Rows from block 4 of the text encoder, named by matrix and row number. Rows with one number belong to one attention dimension. Each number is 50 + 10 x the weight over its row's rms, rounded and kept within 0 to 99. All counts start at 0. After the name is the row's rms in percent of the matrix's.
# v: attention value (text_encoder.blocks.4.attn.v.weight, 256x256), inputs 128-255
# proj: attention output (text_encoder.blocks.4.attn.proj.weight, 256x256, transposed), outputs 128-255
v.160 103:58 53 45 50 48 58 52 54 62 46 50 53 46 64 58 45 51 53 43 55 51 56 60 54 35 48 55 55 62 38 45 35 52 44 62 50 62 41 55 60 54 45 45 54 69 37 75 52 38 53 48 49 35 50 59 65 38 55 39 53 35 60 45 60 42 42 45 56 51 37 49 50 47 53 55 60 65 65 48 52 51 57 50 38 62 34 56 69 44 46 57 40 76 49 63 40 45 39 61 66 52 48 47 27 42 55 42 44 43 57 66 45 74 50 62 45 52 46 39 41 59 64 33 69 45 38 52 56
proj.160 096:46 46 57 51 74 44 48 70 46 45 58 44 29 47 31 48 51 47 51 43 47 57 56 44 51 49 54 50 56 71 64 61 59 44 54 59 41 34 49 60 49 56 45 62 35 51 40 43 48 40 36 25 42 50 50 59 49 54 72 48 40 39 37 71 36 57 51 63 55 58 60 48 47 62 58 47 24 56 57 68 51 72 42 85 52 43 51 53 54 64 63 47 48 63 42 34 41 55 47 61 49 32 60 47 34 50 54 52 37 29 46 36 41 41 43 42 41 56 46 49 52 48 39 45 63 51 48 55
v.161 101:48 83 41 43 47 29 53 45 46 47 43 53 54 59 49 45 71 43 49 43 60 48 36 49 50 57 58 53 73 61 51 52 36 42 57 44 60 49 52 31 56 53 40 68 49 40 54 53 56 41 57 45 41 50 46 44 53 53 42 47 46 63 48 51 39 54 51 52 68 45 39 40 29 41 70 39 29 46 56 14 59 52 48 44 47 40 39 57 53 63 48 30 39 48 44 65 38 36 49 67 47 55 48 57 45 38 54 65 38 56 53 62 65 50 42 63 47 37 44 52 42 60 52 45 51 53 60 48
proj.161 098:51 55 43 64 58 66 56 47 35 41 69 55 40 52 70 50 49 49 49 39 36 36 50 45 43 49 25 54 49 50 41 53 57 52 70 61 40 44 58 51 53 55 46 45 51 55 37 28 49 42 27 46 55 44 24 38 50 56 78 34 50 47 47 59 37 53 30 57 43 66 45 53 61 57 45 36 56 44 50 51 76 42 42 46 22 66 47 60 60 60 71 51 58 44 61 69 31 44 38 35 48 58 45 51 63 37 54 44 48 50 26 47 45 62 37 61 43 37 64 63 65 44 52 46 63 54 50 62
v.162 101:54 53 56 43 30 55 34 37 43 41 31 44 46 60 36 47 66 43 38 55 52 42 63 45 58 56 46 70 47 40 64 45 29 35 46 47 54 51 54 69 46 55 56 55 62 50 61 40 65 37 65 46 53 61 53 45 43 63 43 62 41 53 60 49 47 51 36 50 50 48 61 41 30 50 35 64 46 31 61 43 47 39 52 47 53 42 57 58 45 48 54 56 50 55 43 51 52 37 42 51 44 48 47 58 44 43 52 31 38 43 46 56 41 53 50 46 64 45 28 45 37 54 37 54 58 54 54 51
proj.162 093:62 46 50 53 48 50 47 48 43 61 62 26 67 34 51 57 30 42 64 40 51 55 68 45 67 50 52 63 57 55 35 54 54 41 55 44 36 71 41 47 51 39 50 44 32 48 46 51 46 55 35 61 51 66 37 46 65 49 51 46 60 35 50 25 47 43 66 43 65 51 37 47 44 28 58 45 56 49 63 54 69 50 45 46 58 50 45 50 43 56 46 71 41 38 64 43 45 46 57 45 36 66 55 41 54 65 53 50 55 52 40 57 41 59 44 64 55 44 45 41 67 49 66 51 66 30 51 53
v.163 098:25 44 49 51 51 37 51 45 48 61 36 59 40 52 47 40 53 63 59 46 30 33 56 45 32 54 47 54 60 61 50 50 56 49 72 39 56 72 53 48 52 35 65 72 57 40 55 65 44 52 48 30 51 51 42 27 40 56 51 47 47 56 40 51 48 29 64 43 58 52 57 54 48 43 38 47 56 43 31 40 57 52 59 45 32 57 60 28 43 55 54 49 41 46 48 60 52 56 37 33 54 51 48 53 52 42 56 42 40 52 27 57 53 47 44 74 54 72 46 51 61 46 40 57 51 41 45 46
proj.163 100:63 48 55 40 54 73 40 58 65 57 38 61 64 46 42 59 56 55 65 44 60 46 44 51 35 43 40 53 75 46 39 52 58 59 46 68 30 33 56 56 45 57 56 57 72 59 46 46 27 48 72 59 54 36 37 47 57 43 46 52 53 33 48 54 61 51 42 57 43 45 58 55 43 41 51 58 46 49 50 60 42 56 29 54 39 56 46 68 57 37 43 30 70 65 46 44 51 46 38 58 58 59 35 59 61 55 63 46 48 51 49 54 56 66 49 57 44 49 48 45 54 60 37 40 46 60 41 44
v.164 104:54 60 71 57 46 49 33 41 57 53 63 42 55 43 37 72 62 38 55 36 52 45 40 37 55 41 52 52 66 45 51 53 26 43 52 44 49 56 29 53 55 43 50 44 59 43 50 45 37 45 43 61 46 37 56 44 57 39 64 48 72 43 30 47 56 46 57 42 78 55 46 58 39 34 54 33 48 47 62 39 36 49 31 72 54 33 44 58 27 48 36 54 41 46 48 63 50 54 43 60 48 50 42 48 53 54 41 59 45 55 52 36 54 54 36 63 34 50 51 54 47 47 58 48 48 57 44 50
proj.164 095:38 46 49 46 46 53 48 55 49 23 41 69 23 59 52 40 52 43 40 36 54 64 55 52 49 45 66 48 50 50 68 55 54 52 37 56 48 52 47 60 59 49 27 77 51 40 45 32 57 63 42 46 50 44 51 51 32 61 44 40 46 74 61 56 38 50 41 54 29 61 59 56 59 39 45 44 51 56 57 56 69 60 51 35 45 53 43 67 40 60 69 40 46 42 47 57 49 38 49 40 50 59 55 49 60 54 46 45 62 81 38 60 53 66 54 48 36 13 37 56 48 62 60 58 52 43 45 54
v.165 111:40 55 46 48 32 54 64 33 66 43 39 48 64 55 56 50 53 54 49 50 73 52 56 37 37 46 60 46 50 43 54 54 41 46 39 54 53 54 45 45 46 43 33 46 47 60 31 39 41 45 62 48 30 63 54 43 60 50 57 40 57 43 76 47 50 52 55 36 52 58 59 46 44 48 38 60 68 72 51 46 53 58 42 51 43 59 46 65 54 52 51 62 44 56 47 38 47 58 59 61 46 59 48 44 40 54 47 35 58 65 54 47 44 53 56 44 15 50 58 48 53 37 67 58 40 70 54 56
proj.165 104:56 51 30 61 48 41 44 60 41 49 46 52 47 59 50 57 74 49 53 29 45 58 27 39 53 63 40 34 48 54 52 43 52 51 43 26 33 51 78 48 58 35 53 42 41 35 55 56 53 50 51 52 62 45 53 41 50 54 53 43 36 47 44 45 49 45 34 48 39 64 70 48 53 42 46 43 46 42 30 63 57 47 49 63 59 26 52 54 45 52 45 53 43 60 58 56 59 33 52 51 41 63 58 47 67 35 39 68 63 62 44 70 54 37 53 39 62 57 62 26 50 66 49 56 40 47 44 47
v.166 106:41 46 44 55 46 78 57 30 44 65 49 40 51 72 23 60 39 46 37 51 53 47 42 50 69 44 52 50 46 45 48 45 53 60 63 57 62 31 59 46 51 52 44 55 39 56 65 47 42 58 44 64 52 48 46 54 59 54 49 38 38 51 51 54 58 29 54 42 40 42 50 42 68 52 50 60 62 50 40 45 56 57 52 41 39 57 48 42 69 43 30 45 60 50 67 67 63 70 54 35 49 55 52 50 63 36 54 62 62 47 50 46 63 51 59 48 39 64 28 45 56 56 48 62 31 54 62 53
proj.166 105:50 55 57 64 46 32 62 55 66 44 34 44 55 44 57 36 41 57 69 45 49 64 29 40 39 49 53 52 52 40 37 49 50 53 38 47 30 55 38 33 36 64 49 58 68 50 46 64 63 46 45 45 55 61 36 43 46 59 52 75 48 66 52 47 43 51 31 61 57 63 33 55 44 56 55 50 36 57 48 41 51 59 55 52 47 42 57 29 55 45 59 52 59 52 44 40 68 64 50 76 42 66 50 49 51 60 39 44 53 58 57 59 48 39 32 42 37 61 52 44 37 31 53 40 42 38 62 47
v.167 102:50 44 62 48 60 61 41 44 49 57 54 45 47 42 42 64 31 65 47 51 49 55 38 44 55 68 35 64 44 57 42 63 54 47 45 49 43 42 43 54 63 31 58 45 44 60 35 48 39 49 48 50 55 47 60 43 46 44 64 57 41 51 42 61 72 61 39 68 44 49 57 42 39 40 63 45 50 55 29 51 46 48 53 53 51 39 40 50 57 71 51 56 30 40 47 54 52 67 63 67 46 39 69 54 49 63 38 67 59 55 42 52 49 56 54 52 47 42 60 65 36 43 58 42 77 50 50 54
proj.167 098:54 47 43 42 39 57 35 46 41 57 45 49 48 59 53 47 53 44 41 40 55 40 53 52 56 35 57 38 54 57 54 48 35 52 45 51 71 66 42 56 38 39 44 58 50 42 41 80 53 49 52 54 37 47 63 58 41 50 39 64 44 52 55 37 58 40 64 46 59 50 32 51 48 64 38 56 58 48 53 52 60 55 75 53 62 39 57 55 52 58 47 34 46 24 62 52 57 47 61 42 59 36 69 52 46 38 51 46 57 67 57 50 35 64 49 69 66 38 41 59 57 43 51 38 59 44 58 27
v.168 091:50 62 53 57 49 21 45 53 55 42 59 20 58 32 68 49 67 35 47 58 39 52 55 46 32 54 54 61 68 57 38 49 31 42 42 34 49 62 45 42 51 67 52 56 55 54 62 70 63 43 43 43 41 48 54 55 57 27 48 42 53 53 63 47 48 55 59 59 63 41 56 64 49 43 47 50 44 45 72 78 47 42 48 42 59 47 51 50 33 38 46 52 41 53 46 50 59 55 50 61 38 54 45 61 42 47 74 53 41 45 61 52 50 37 44 31 47 36 50 35 48 37 38 47 63 58 44 57
proj.168 095:71 48 42 49 38 40 66 45 53 65 70 48 41 53 45 52 55 58 58 38 63 81 36 54 57 36 46 50 41 57 55 57 47 43 48 46 58 56 53 58 44 35 45 49 37 39 41 46 44 52 49 48 48 55 58 41 38 63 57 72 74 58 46 51 44 46 48 42 29 57 59 59 60 51 62 50 57 39 52 36 47 31 38 61 49 49 50 65 50 53 27 49 31 42 59 33 51 55 53 44 56 48 46 32 53 46 39 34 62 35 49 51 45 51 38 41 64 57 57 32 44 48 54 62 56 51 65 52
v.169 084:45 44 37 54 50 67 44 44 50 26 45 46 54 49 37 45 46 68 50 44 52 60 50 38 32 47 61 43 57 50 52 75 70 65 54 46 46 42 52 37 52 51 46 60 65 57 59 43 57 59 49 42 63 57 45 44 43 49 64 55 48 36 48 45 73 39 65 34 53 64 49 54 38 48 55 45 65 48 58 47 61 45 49 58 35 56 50 39 47 45 43 47 44 27 60 39 56 70 40 36 68 42 33 53 31 50 69 49 55 61 49 47 36 40 53 65 33 56 63 53 62 53 46 42 34 48 72 54
proj.169 091:56 51 50 43 49 53 44 48 48 44 34 77 52 58 56 77 49 44 40 41 60 62 41 51 58 57 48 47 58 56 27 56 45 45 41 39 42 50 50 54 54 36 50 74 58 44 52 55 45 50 53 57 50 34 45 52 43 35 49 49 57 47 50 56 46 22 38 49 34 31 44 46 56 65 46 65 18 53 51 50 61 48 56 67 74 57 58 46 45 51 39 34 65 60 49 42 45 50 54 59 41 60 51 55 62 51 70 58 49 58 21 50 60 34 54 32 62 45 29 35 42 57 36 32 50 44 40 50
v.170 094:50 58 55 31 62 21 60 60 39 74 59 63 37 52 56 51 59 42 54 46 56 35 45 50 38 69 79 63 64 53 44 57 40 53 41 49 49 40 56 31 65 59 55 64 36 48 53 56 42 57 53 54 54 56 58 41 58 68 42 31 40 75 56 51 45 33 49 44 38 51 48 44 57 45 41 47 65 54 49 52 66 41 54 53 44 36 63 51 66 39 55 35 53 53 62 68 57 59 67 61 55 58 35 50 62 42 39 69 43 65 42 48 47 56 39 55 23 59 40 41 57 46 54 57 51 65 48 55
proj.170 101:40 59 43 63 32 41 65 62 38 36 42 55 41 50 64 54 55 49 45 48 61 58 48 57 46 36 37 44 57 34 43 43 54 52 50 59 42 34 62 56 42 47 41 45 55 55 47 55 41 43 35 45 47 60 61 37 53 57 51 51 47 35 61 59 40 51 31 48 56 67 34 65 67 58 53 47 40 57 30 50 57 56 47 49 33 43 52 46 52 57 62 40 47 37 47 40 78 55 25 38 43 41 40 46 52 43 51 55 55 59 49 54 47 39 47 53 48 49 70 53 41 45 51 43 43 47 55 57
v.171 095:40 66 60 56 45 52 50 39 68 54 32 34 38 41 68 42 44 57 42 48 67 48 56 42 48 54 38 48 45 33 42 48 55 50 49 50 59 44 39 68 55 24 29 39 44 54 52 55 41 44 47 65 46 34 51 53 49 43 36 53 57 71 41 51 50 41 55 45 53 49 56 63 49 54 47 45 55 63 40 44 68 57 47 50 47 46 67 44 46 45 39 63 59 48 49 45 27 57 57 57 50 67 69 61 29 46 35 36 37 36 54 57 53 66 53 44 43 49 67 54 60 47 29 49 62 58 52 48
proj.171 101:54 45 31 54 46 57 70 54 60 45 47 45 60 55 41 51 50 56 63 50 47 59 44 61 56 52 49 56 73 58 47 55 39 44 49 34 38 42 52 32 43 71 62 52 53 55 45 59 34 48 54 49 47 38 45 36 37 50 45 55 61 42 59 49 36 57 51 51 58 52 55 45 54 59 48 63 55 44 54 49 57 42 58 57 63 75 70 48 34 32 42 43 44 52 41 57 56 47 68 59 28 58 33 50 37 41 45 59 47 47 55 46 54 38 54 47 36 53 28 51 38 67 53 58 40 74 56 63
v.172 102:45 42 56 47 56 62 39 59 32 63 62 50 40 38 52 46 61 43 53 59 35 54 40 46 61 35 36 48 48 61 45 47 46 40 54 41 50 55 49 66 50 56 49 59 51 49 63 57 53 49 53 38 49 61 49 47 53 44 51 52 33 51 51 44 44 68 50 43 43 43 64 39 42 59 46 44 50 47 38 59 67 39 37 56 51 42 47 39 39 51 31 73 37 50 35 63 74 59 47 29 44 69 57 49 65 57 37 66 62 45 48 41 46 34 28 64 55 52 49 47 34 48 62 59 50 38 47 48
proj.172 096:60 51 70 42 31 51 57 45 39 61 59 45 53 41 59 64 33 52 37 55 40 49 66 61 40 47 42 45 50 47 41 41 58 67 47 52 61 70 36 47 53 41 66 43 35 41 35 66 40 53 59 80 40 53 53 56 63 32 30 68 47 52 65 56 46 43 53 57 53 48 39 46 43 55 57 41 54 54 50 48 29 58 59 57 34 62 43 39 59 49 36 48 58 35 56 36 46 53 51 48 41 28 54 30 43 56 56 42 53 60 58 58 48 54 37 56 45 65 47 46 59 25 58 62 61 53 39 58