From a checkpoint of a small contrastive audio-text model.
Training: muon at rate 0.028, 12300 steps, batches of 256.
Data: trained on short read English sentences (LibriTTS-R), 120.9 epochs.
Rows from block 4 of the text encoder of a small contrastive audio-text model, named by matrix and row number. Rows with one number belong to one neuron. Each number is 128 + 32 x the weight over its row's rms, rounded and kept within 0 to 255. All counts start at 0.
Before each neuron's rows are labels from the 100 texts, of 14848, where the neuron reaches its highest value: "fires on" is the input token at the peak. Only what is clearly more common there than usual is listed. The data: short read English sentences (LibriTTS-R).
# fc1: MLP up (text_encoder.blocks.4.mlp.fc1.weight, 768x256), inputs 0-255
# fc2: MLP down (text_encoder.blocks.4.mlp.fc2.weight, 256x768, transposed), outputs 0-255

fires on: "<end>"
fc1.742 [108  67 160  90 150 173 129 103 103 219 112 159 136 152  44 130 144 150 126 166 121 150 155 147 145 142 139 161  75 140  56 148 168 154  93 153  51 114 121 120 145  90 140 132 123 140 142 112 122 141 165 118 133 135 102 147 129 118 176 140  80 156 160 103 108 140 126 127  45  93 106 115 135  98 131 165 148 158 111 145  95 150  88 146 138 174 113 142 121 148  74 113 163 119 101  98 119 117 162 145  82 126 101 144 134 116 156 135 134  84 157 158 155 156  91 132 186  98 120 106 134 140 109 107 104 152 153 195 133 160 144  50  73 120 183 111  92  94 144  82  93 126 183 131 150 116  82 170 154 122  93 105 106 113 133 130 104 157 200  70 142 196  95 152 147 143 175 103 132 152  84 164  76  81 173 131 177  67 150  89 133 132  77  94 155 193 124 148 130  76 111 113 143  62  51 189 179 122 116 136 107 115 111 145 126 148 155 136  72 138 168 131 139 151 140 120 149 157 146 134 121  96 128  98 153 149 122 120 116 168 115  84  75 140 134 152 101  67  99  96 160 174  93  61 120 139 172 194 127  80 175 155 138 149 150 118]
fc2.742 [ 88  86 145 122 138 150 140 131 124 139 145  75 146 164 112 139 142 106 188 180 176  71 152 153 125 130 108  78 127 116 167 142 158 162 142 161 121 130 158  57 100  93  99  88 110 134 158 113 142 152 115 154 104 160 104 128 139 128 133 124 132 147 131 103  84 131 135  94 160  56  81 116 111 151 129 141  91 133 112 163  86 104 120 101  99 107 129 167 151  59 134 179 141 155 130 190 102  68  93 182 127 153 101 142  93 164 147 108 123 101 182 145 169 105  84 113 154 147 145 141 107 159 133 138 167 130 139 166 128 112 148  79  88 141 122 104  53 166 143  85 104 121 110 150  65 138  66 193  91 202 163  86 131 122 106 183 103 125 146 132 138 186 117 147 154 146  66 149 147 116  96 115 150 101 106 115  97 128 199 188 146 107 201 115 105 163 140  90 130 110  86  82 139 100 178 191 101 170 160  93 128 165 138 212 179  93 189  79  45 103 109 136 186 139 137 106 151  93 158 148 122 115 120 134 129 125 161  99 100 154  59  80  62 111 138 143 153 131 124 104 167 171 127 110  87 111 124 142 115 133  81 155 132 159 105 146]

fires on: "<end>"
fc1.689 [197 122 154  59 154 135  75 110 144 132 168 101 123  95  77 143 138 123 151 170 120 112 160 204 110  87 114 110 135 121  94 103 132 139 153 108 149 109 160 149 118 131 148 143 171 149  83 137 110 158 141 160 133 136 120 127 169  94 145 174 102 103 127 177 144 110 123  95 132 178 112 154  97 183  93 112 112 140 112 124 151 152 130 134  96 112 112 193 122 160 126 115 141 140 137  50  93 140 139 170 122 231 115  83 157  73 100 149  92 132 110 153 139 185 100 126 156  93  85 125  77 108 105 131 149 124 119 138 105 210  95 138 131 158 225  52  99 121 153 100 115 155 156 102 155 162  93  56 143 175 124 145 105 115 120 141 100 100 135 185  92  88 122 120 100 104  98  87 151 100 165 122 144  97 139 191  56 142 131 123 138 152  79 146 110 134 131 134  81 116 130 145 132 138 103 203 153 123 104 172  76 152  98  89 137 100 117 145 128 168 176 119 134 184 147 159  88  94  91 115  91 181 183 135  91  55 183 153 162 190 138 122  93 129 137  86 129 169  72 137 142  62 137  80 106  85 143 122 167 111 115 105 134 134 127 157]
fc2.689 [ 89  52 188 152 100 141  91 150  70 171 141 144 133 178 157 106 143  99 196 110 104 129 165  80 137 127 130  84 175 160 115 127 125 204 154 148 161 106 100 138 160 122 132 115 139 122 151  77 151 110  72 106 112 161 151 158 111 141 136 111 180 139 124  59 123 132 102 123  65  88  95 126 128  79 165 145 104 128 115 161 155 102 116 132 138 167 137 166 114  90 114 135 116 141 157  98 254 144 120 173 161 107 103  78 118 178 151 126 135  86 116 105 100 146 135 105 116 141 167 195 106  97 104 100  94 117 136 194 133  98 149 125 137 128 118 138 113 147 140 132 156 111 150 165 164 123 128 144 135  76 112  82 109 134 135 134 177 111  82  79  78 158 172 157 159 148  96 151 171 181 111  90 129 160 126 110 139  92  91 145 145  94 166  59 124 124 197 124 113 135 114 110 177 118 172 156 131  80 155  77 141  93  74 160 121 158  78 118 151 126 125 135 165 137  80 150 183  67 128 163  90 109 148  95 101 203 170 106 106  94 150  88 111 154  93 152  98 133 112 163 124 162  45  95 169 120  83 166  95 131 149 113  80 125 107 154]

fires on: "still"
fc1.328 [136 101 158 122 119 100 123  72 115 146  81  57 110 117 172 112 191 140 131 106 101  74 163 159 141 129 137 127 140 115  62 155  48 122  56 165 132  69  93  95 118 108 116  74  97 138 178 143  83 135 111 125 154 121 120 144 148 103 182 150 134 110 110 161 121 134  92 106 132 120 165 135 124 114 110 169 145 173  79 122 117 100 174 182 129 148 135 106 130 131 147 152 188 110 115  78 166 121 143 158 104  51 170 100 123  97 170  65 164 137 172  98 172 185 121  60 158 150  75 174  98  95 132 159  67 125 159  80 108 107 110 114 102 109 171 146 113  94  97 133 129 128 101 100 154  99 159  81 133 112 144 110 109 175 138 104 131 164 135 146 158 122 174  99 126 107 177  96 120  93 160 137 141 143  87 119 120 174 124 146 176 137 112 167  99 172 134 123 138 113 143 178 136 119 137  96 163 174 128  79  91  99 113  91 156 148 162 167 107 123 170 170  96 228 151 179 132 110 114 156  73 145 148  81 122  99 127 164  98 109 116  65 165 173 141  93 134 118 148 151  36 157 170 126 189 154 159 106 107 134 113 184 135 173 139 107]
fc2.328 [ 81 166 107 199  76 119 159 180 101 178 169 109 102 103 146 111 145  92 156 128 131 182  86 119  88 153 157 173  95 119 123 153 109 157 144 142 114 172 123 161  86 120 133 114 108  98 121 135 173  66 115 133 155 160 158 144 155 203  94  98  43 145  55 184  83 139 116 130  53 195  87 141  85  98  96 168 168 169 145 116 155 159 105  79 115 127 108 137 156 126 139 104 169  76 125 179 140 138 123  89  82 118 181 156 125 163  83 166 120 120 164 215 143 151 175 127 137 154 139  38 142 114 117 121 157 136 103 163 149 140  75  97 157 124 115  46 133  86 123 105  96 111 142 135  89 161 137 165 123 133 164 132 160 136  82 123 115  98 142 113 127 116 164 167  75 181  92  45 130 119 129 147 162 138 138 113  96 150 119 152 127 134 138 131 147  90  91 127  80 173 157 152 124 139 146  82 147  54 153 127  80  89 124 126  97 160 126  88 146 162 121  94 130 114 158 127 103 153 165 114  81 135 119  79 176 171 121 141 174 190 113 135 155 104 139 121 136  72 112 131 150 107  98 111 127 125 159 134 127 159 161  87 109 156 152  84]

fires on: "<end>"
fc1.608 [ 77 125 124 101 112 184  61 141 144 129 115  39 141 118 105 125 201 120 155 127 110 187 153 129 158 151 144 155 115 112 102 103 164 105 178 161  97 118 145 156 139 143 116  46 132 152 151 130 122  97 141  98 142 147 109 163 129 132 125  77 100 159  73 118 125 120 147 163  93 126  87 157 130 116 119 173 122 140 151 168  64 147 100 177  99 217  95 204 136 103 177 179 116 144 141 178 157 111 166 148 114 147 115  24 175 116 133 178 118 128 157 135 153 109 123 127 152 149 101 100 129 131  94 117 168 101 138 110  98 104 148  82 111 143 191 136  99  84 179 140 163 134 164 194  87  89 102 160 185 117 138 152  67 114  65 142  99 176 128 109 146 142  91 136 192 136 126 129 104 133 106 136 130 100 108 123 167 194 134  96 125  87 143 110 121  81 148 157 162 120  98 119 141 132  72 165 123 107 111  87  96 101 107 158 122 165 108 149 153 141  95 151 114 148  99 100 100  49 148 109 176 137 204  94  68  97 112 119 115 125  64 128 102 110  86 168 121 117 123 108 140 107  82 120 182 111 176 152 162 175 117 139 132  94 120 177]
fc2.608 [177 112 116 119 123 167 134 120  88 185 124 118 139 141  92 109 127 133 179 128 150  91 160 143 170 135 128 160 103 122 163 169 188 114  93 168 128 186 172  59 129 107 100 137 124 173  85 133  83 153 148 140 103 108  87 136 133  96 155  53 136 163 178 103 147 193 163 135 175 141 120 159 153 125 151 123 118 148 129 146  85 160  77 142 125  49 155 145 129 115 125 140 133 127 134 122 127 121 113 108 125 129 167 179 144 135 134 111 118 182 165 135 126 166 135 158 122 111 155 186 131 150 141  90 105  88 101 149 130  37 154 116 138 165 139 116  88 147 147  80 126  90  82 148 150 157  59 123 110 146 187 111 145 129  99 146 123 102 118 138 112 181 113 127 135 131 108 132  66 118 111  60 156 146 171  83 162 106  86 129  93 184 135 110 145 175 195 122 109  84  90  88 183  74 154 145 131  99 119 137 157 134  67 105 170  91 152  83  79 120 153  48 161 175 165 171 191 132 119  46  74 121 122 113 116 149 119  87 139 165  88  82 125 143 174 144 173  86 153  87 119 127 134 122  72 133  77 144  97  77  65 118 157 133 169 147]

fires on: "<end>"; "'"
fc1.59 [144  61  99 129  65 148 182 125 121 163 174 110 191 216  85 168 158 117 170 135 147 175  85 121 148 163 162 141 124 157 136 114 140 173 137 119 130 176 106  92 151 126 134 102 110 145 136  61 139  83 122 112 123 199 108 101 109 122 191 125 104 132 146  89  99 122  82 133  68 108 120 109 141 116 144 148 152 155 159 115 159 105 189 129 162 142  86 163 108 123 151 152 138 112 151 138 112 155 117 104 106 138 119 188  99 132 144  99 139 100 101 183 120 133  69 146  94 124  37 170 151 138 131 124 154  88 123 128 182  99 126 133 134 124 157  46 119 139 120  86 130 117  90  98 105  91  32 131 183 168 172  55 157 132  82 129 141 108 132 138 100 130 156 124 116  75 106 195 134 133 146 174 118 154 139 113 164  81  91 128 149 160 172 138 124 106 171 134 125 161 123 165 142 138 153 123 118 156 109 148  88  67 138 192 136 127 104 128 105 153  81 128  97 173 138 163 117  57 144 134 117  54  72 129  92 117  95 105 152 171 158  91 132 105  64 108 169  59 129  97 181 167 134 132  88  90 173 170 148 113 154 117 142 151 124 113]
fc2.59 [169  97 140  62 146 157 181 168  97 137 156  89  92 118 123 148 140 145 106  90 107  88 105 125 175 128  99 152 172 123 126 154 154  93 133 165 182 143  73 159 135 138 112  70  94 190 140 146 100 172 101  95 145 156  38 135 132 167 145 106 115 111  90 170 109 124 122  78 131  90 168 125 121 177 183 124  31 100 148 122 103 151 138 104 162 171 145  85 125 101 191 180 139 163 123 157 110 147 109 129 121 150 119 125 131 103 117  83 108 119 151 151 166 136  84 117  94 120 151 134 142 108  91 112 150 153  99 154 125 112 144  88  66 142 155 185 131  68 111  92  25 156 123 141  95 183  82 179 117 140 129 137 120 106 104 157 100 155 143  95 122 151  65 144 190 154 118 148 133 125  74 159 124  50 120  66 142 129 109 174 122 139 147 105 139 176 146 119 101 142 149 103 151  99 127 208  86 112 167 107 132 133 146 178 139 119 177  79  51 183 164 102 149 141 152 132 168 138  79 107 146 110 189  98 140 135 135 116 119 108 100 112  63 145 142 130 161 122 205 148 111 128 168 109 107 130 143 118 102 110 122 135 162 127  64 128]

fires on: "still"; "doesn't"; "suppose"; "mr"
fc1.330 [111  84 142 167 138 125  81  50 123 139 125 135 152 140 120 197 130 137 143 133  55 125  89 190 143 123 132 150 121  79 121 117  69 155 111 123 181 141 109 201 143 101 155 121 158  89 139  82  84 151 133 116 108 133 143 135 135 137 112  99  89 142  87 183 131 162 109  59 105  91 107 116  91 124 113  90 105 121 105 175 126 149 172 102  94 149  92 113 146 145  80 117 194 125 157 128 152 125  91  95 143 100 153 142 151 125 121 144 138 109 168  88  78 117 150 137 183 128 100 137 119 121 150  85 155 117 114 116 140 115  67 166 159 121  83 142 205 145 168 138  63 133 145  96 175 106 143 150  74 159 137 147 142 145 174 124 144 131 105 187 158 126 162  89 100 137 101 131 171 158  56 153 168 111 117 119  83 122 110 136 117 161 152  99  92 125 101 166 133 109 129 114 155 163 142 222 153 123 117 157 102 137 161 142 172 172 162  88 112 113 163 149 126 143 143 153   5 109 195 131 155  83 152 124 117  73 191 116 144 167 152 114 129 104 117 103 147 178 144 111  97 156 121 122  85 163  56 101 110 125  95 110 123 171 210  63]
fc2.330 [ 98 137 104  72 147 199  98 128 139 180 129 142 151 128 131 118 131 167 148 151 140 154  98 127  84 144 118 173  76 127 100 139 131 120  79  86 131 210 172  97 148 118 139 116 111 110 108 216  83  77 134 141 197  92 131 109 152  90 134 149 166 131 126 103 159 141 177  91 142 144 134 127 145 127 129 157 114 116 170 131  78 103  90 138 125 162 180 175 106 134 101 157  87 155 119  58 110  99 151 148 148 151 110 177 164 129 142 186 111 103 143 131 156 160 134 103 105  68 112 155 133 136  76 111 138 190 183 105 108 116  92 161  86 132 104  64 114 184 171 154 115 113 152 129 157  93  77 181 144 114  80  84  82 105  57 140 103 104 137 154 172 127  98 121 204 147 139 121 102  88 187 120 114  98 106 115  94  77 130 109 159 157 146 183  65 135  96 134 134 159 137 128  82  89 146  95 124 100 124 138 125 142 113 119  96 129 109 112 132  94 169  50 140 125 156 175 225  77 100 130 130 144 106 100 148 133  89 169 121  97 168 139  88 116 146 161 128 112 143 147 176 113 159 148 207  62 187 116 109  81 101 115 146 133 113 129]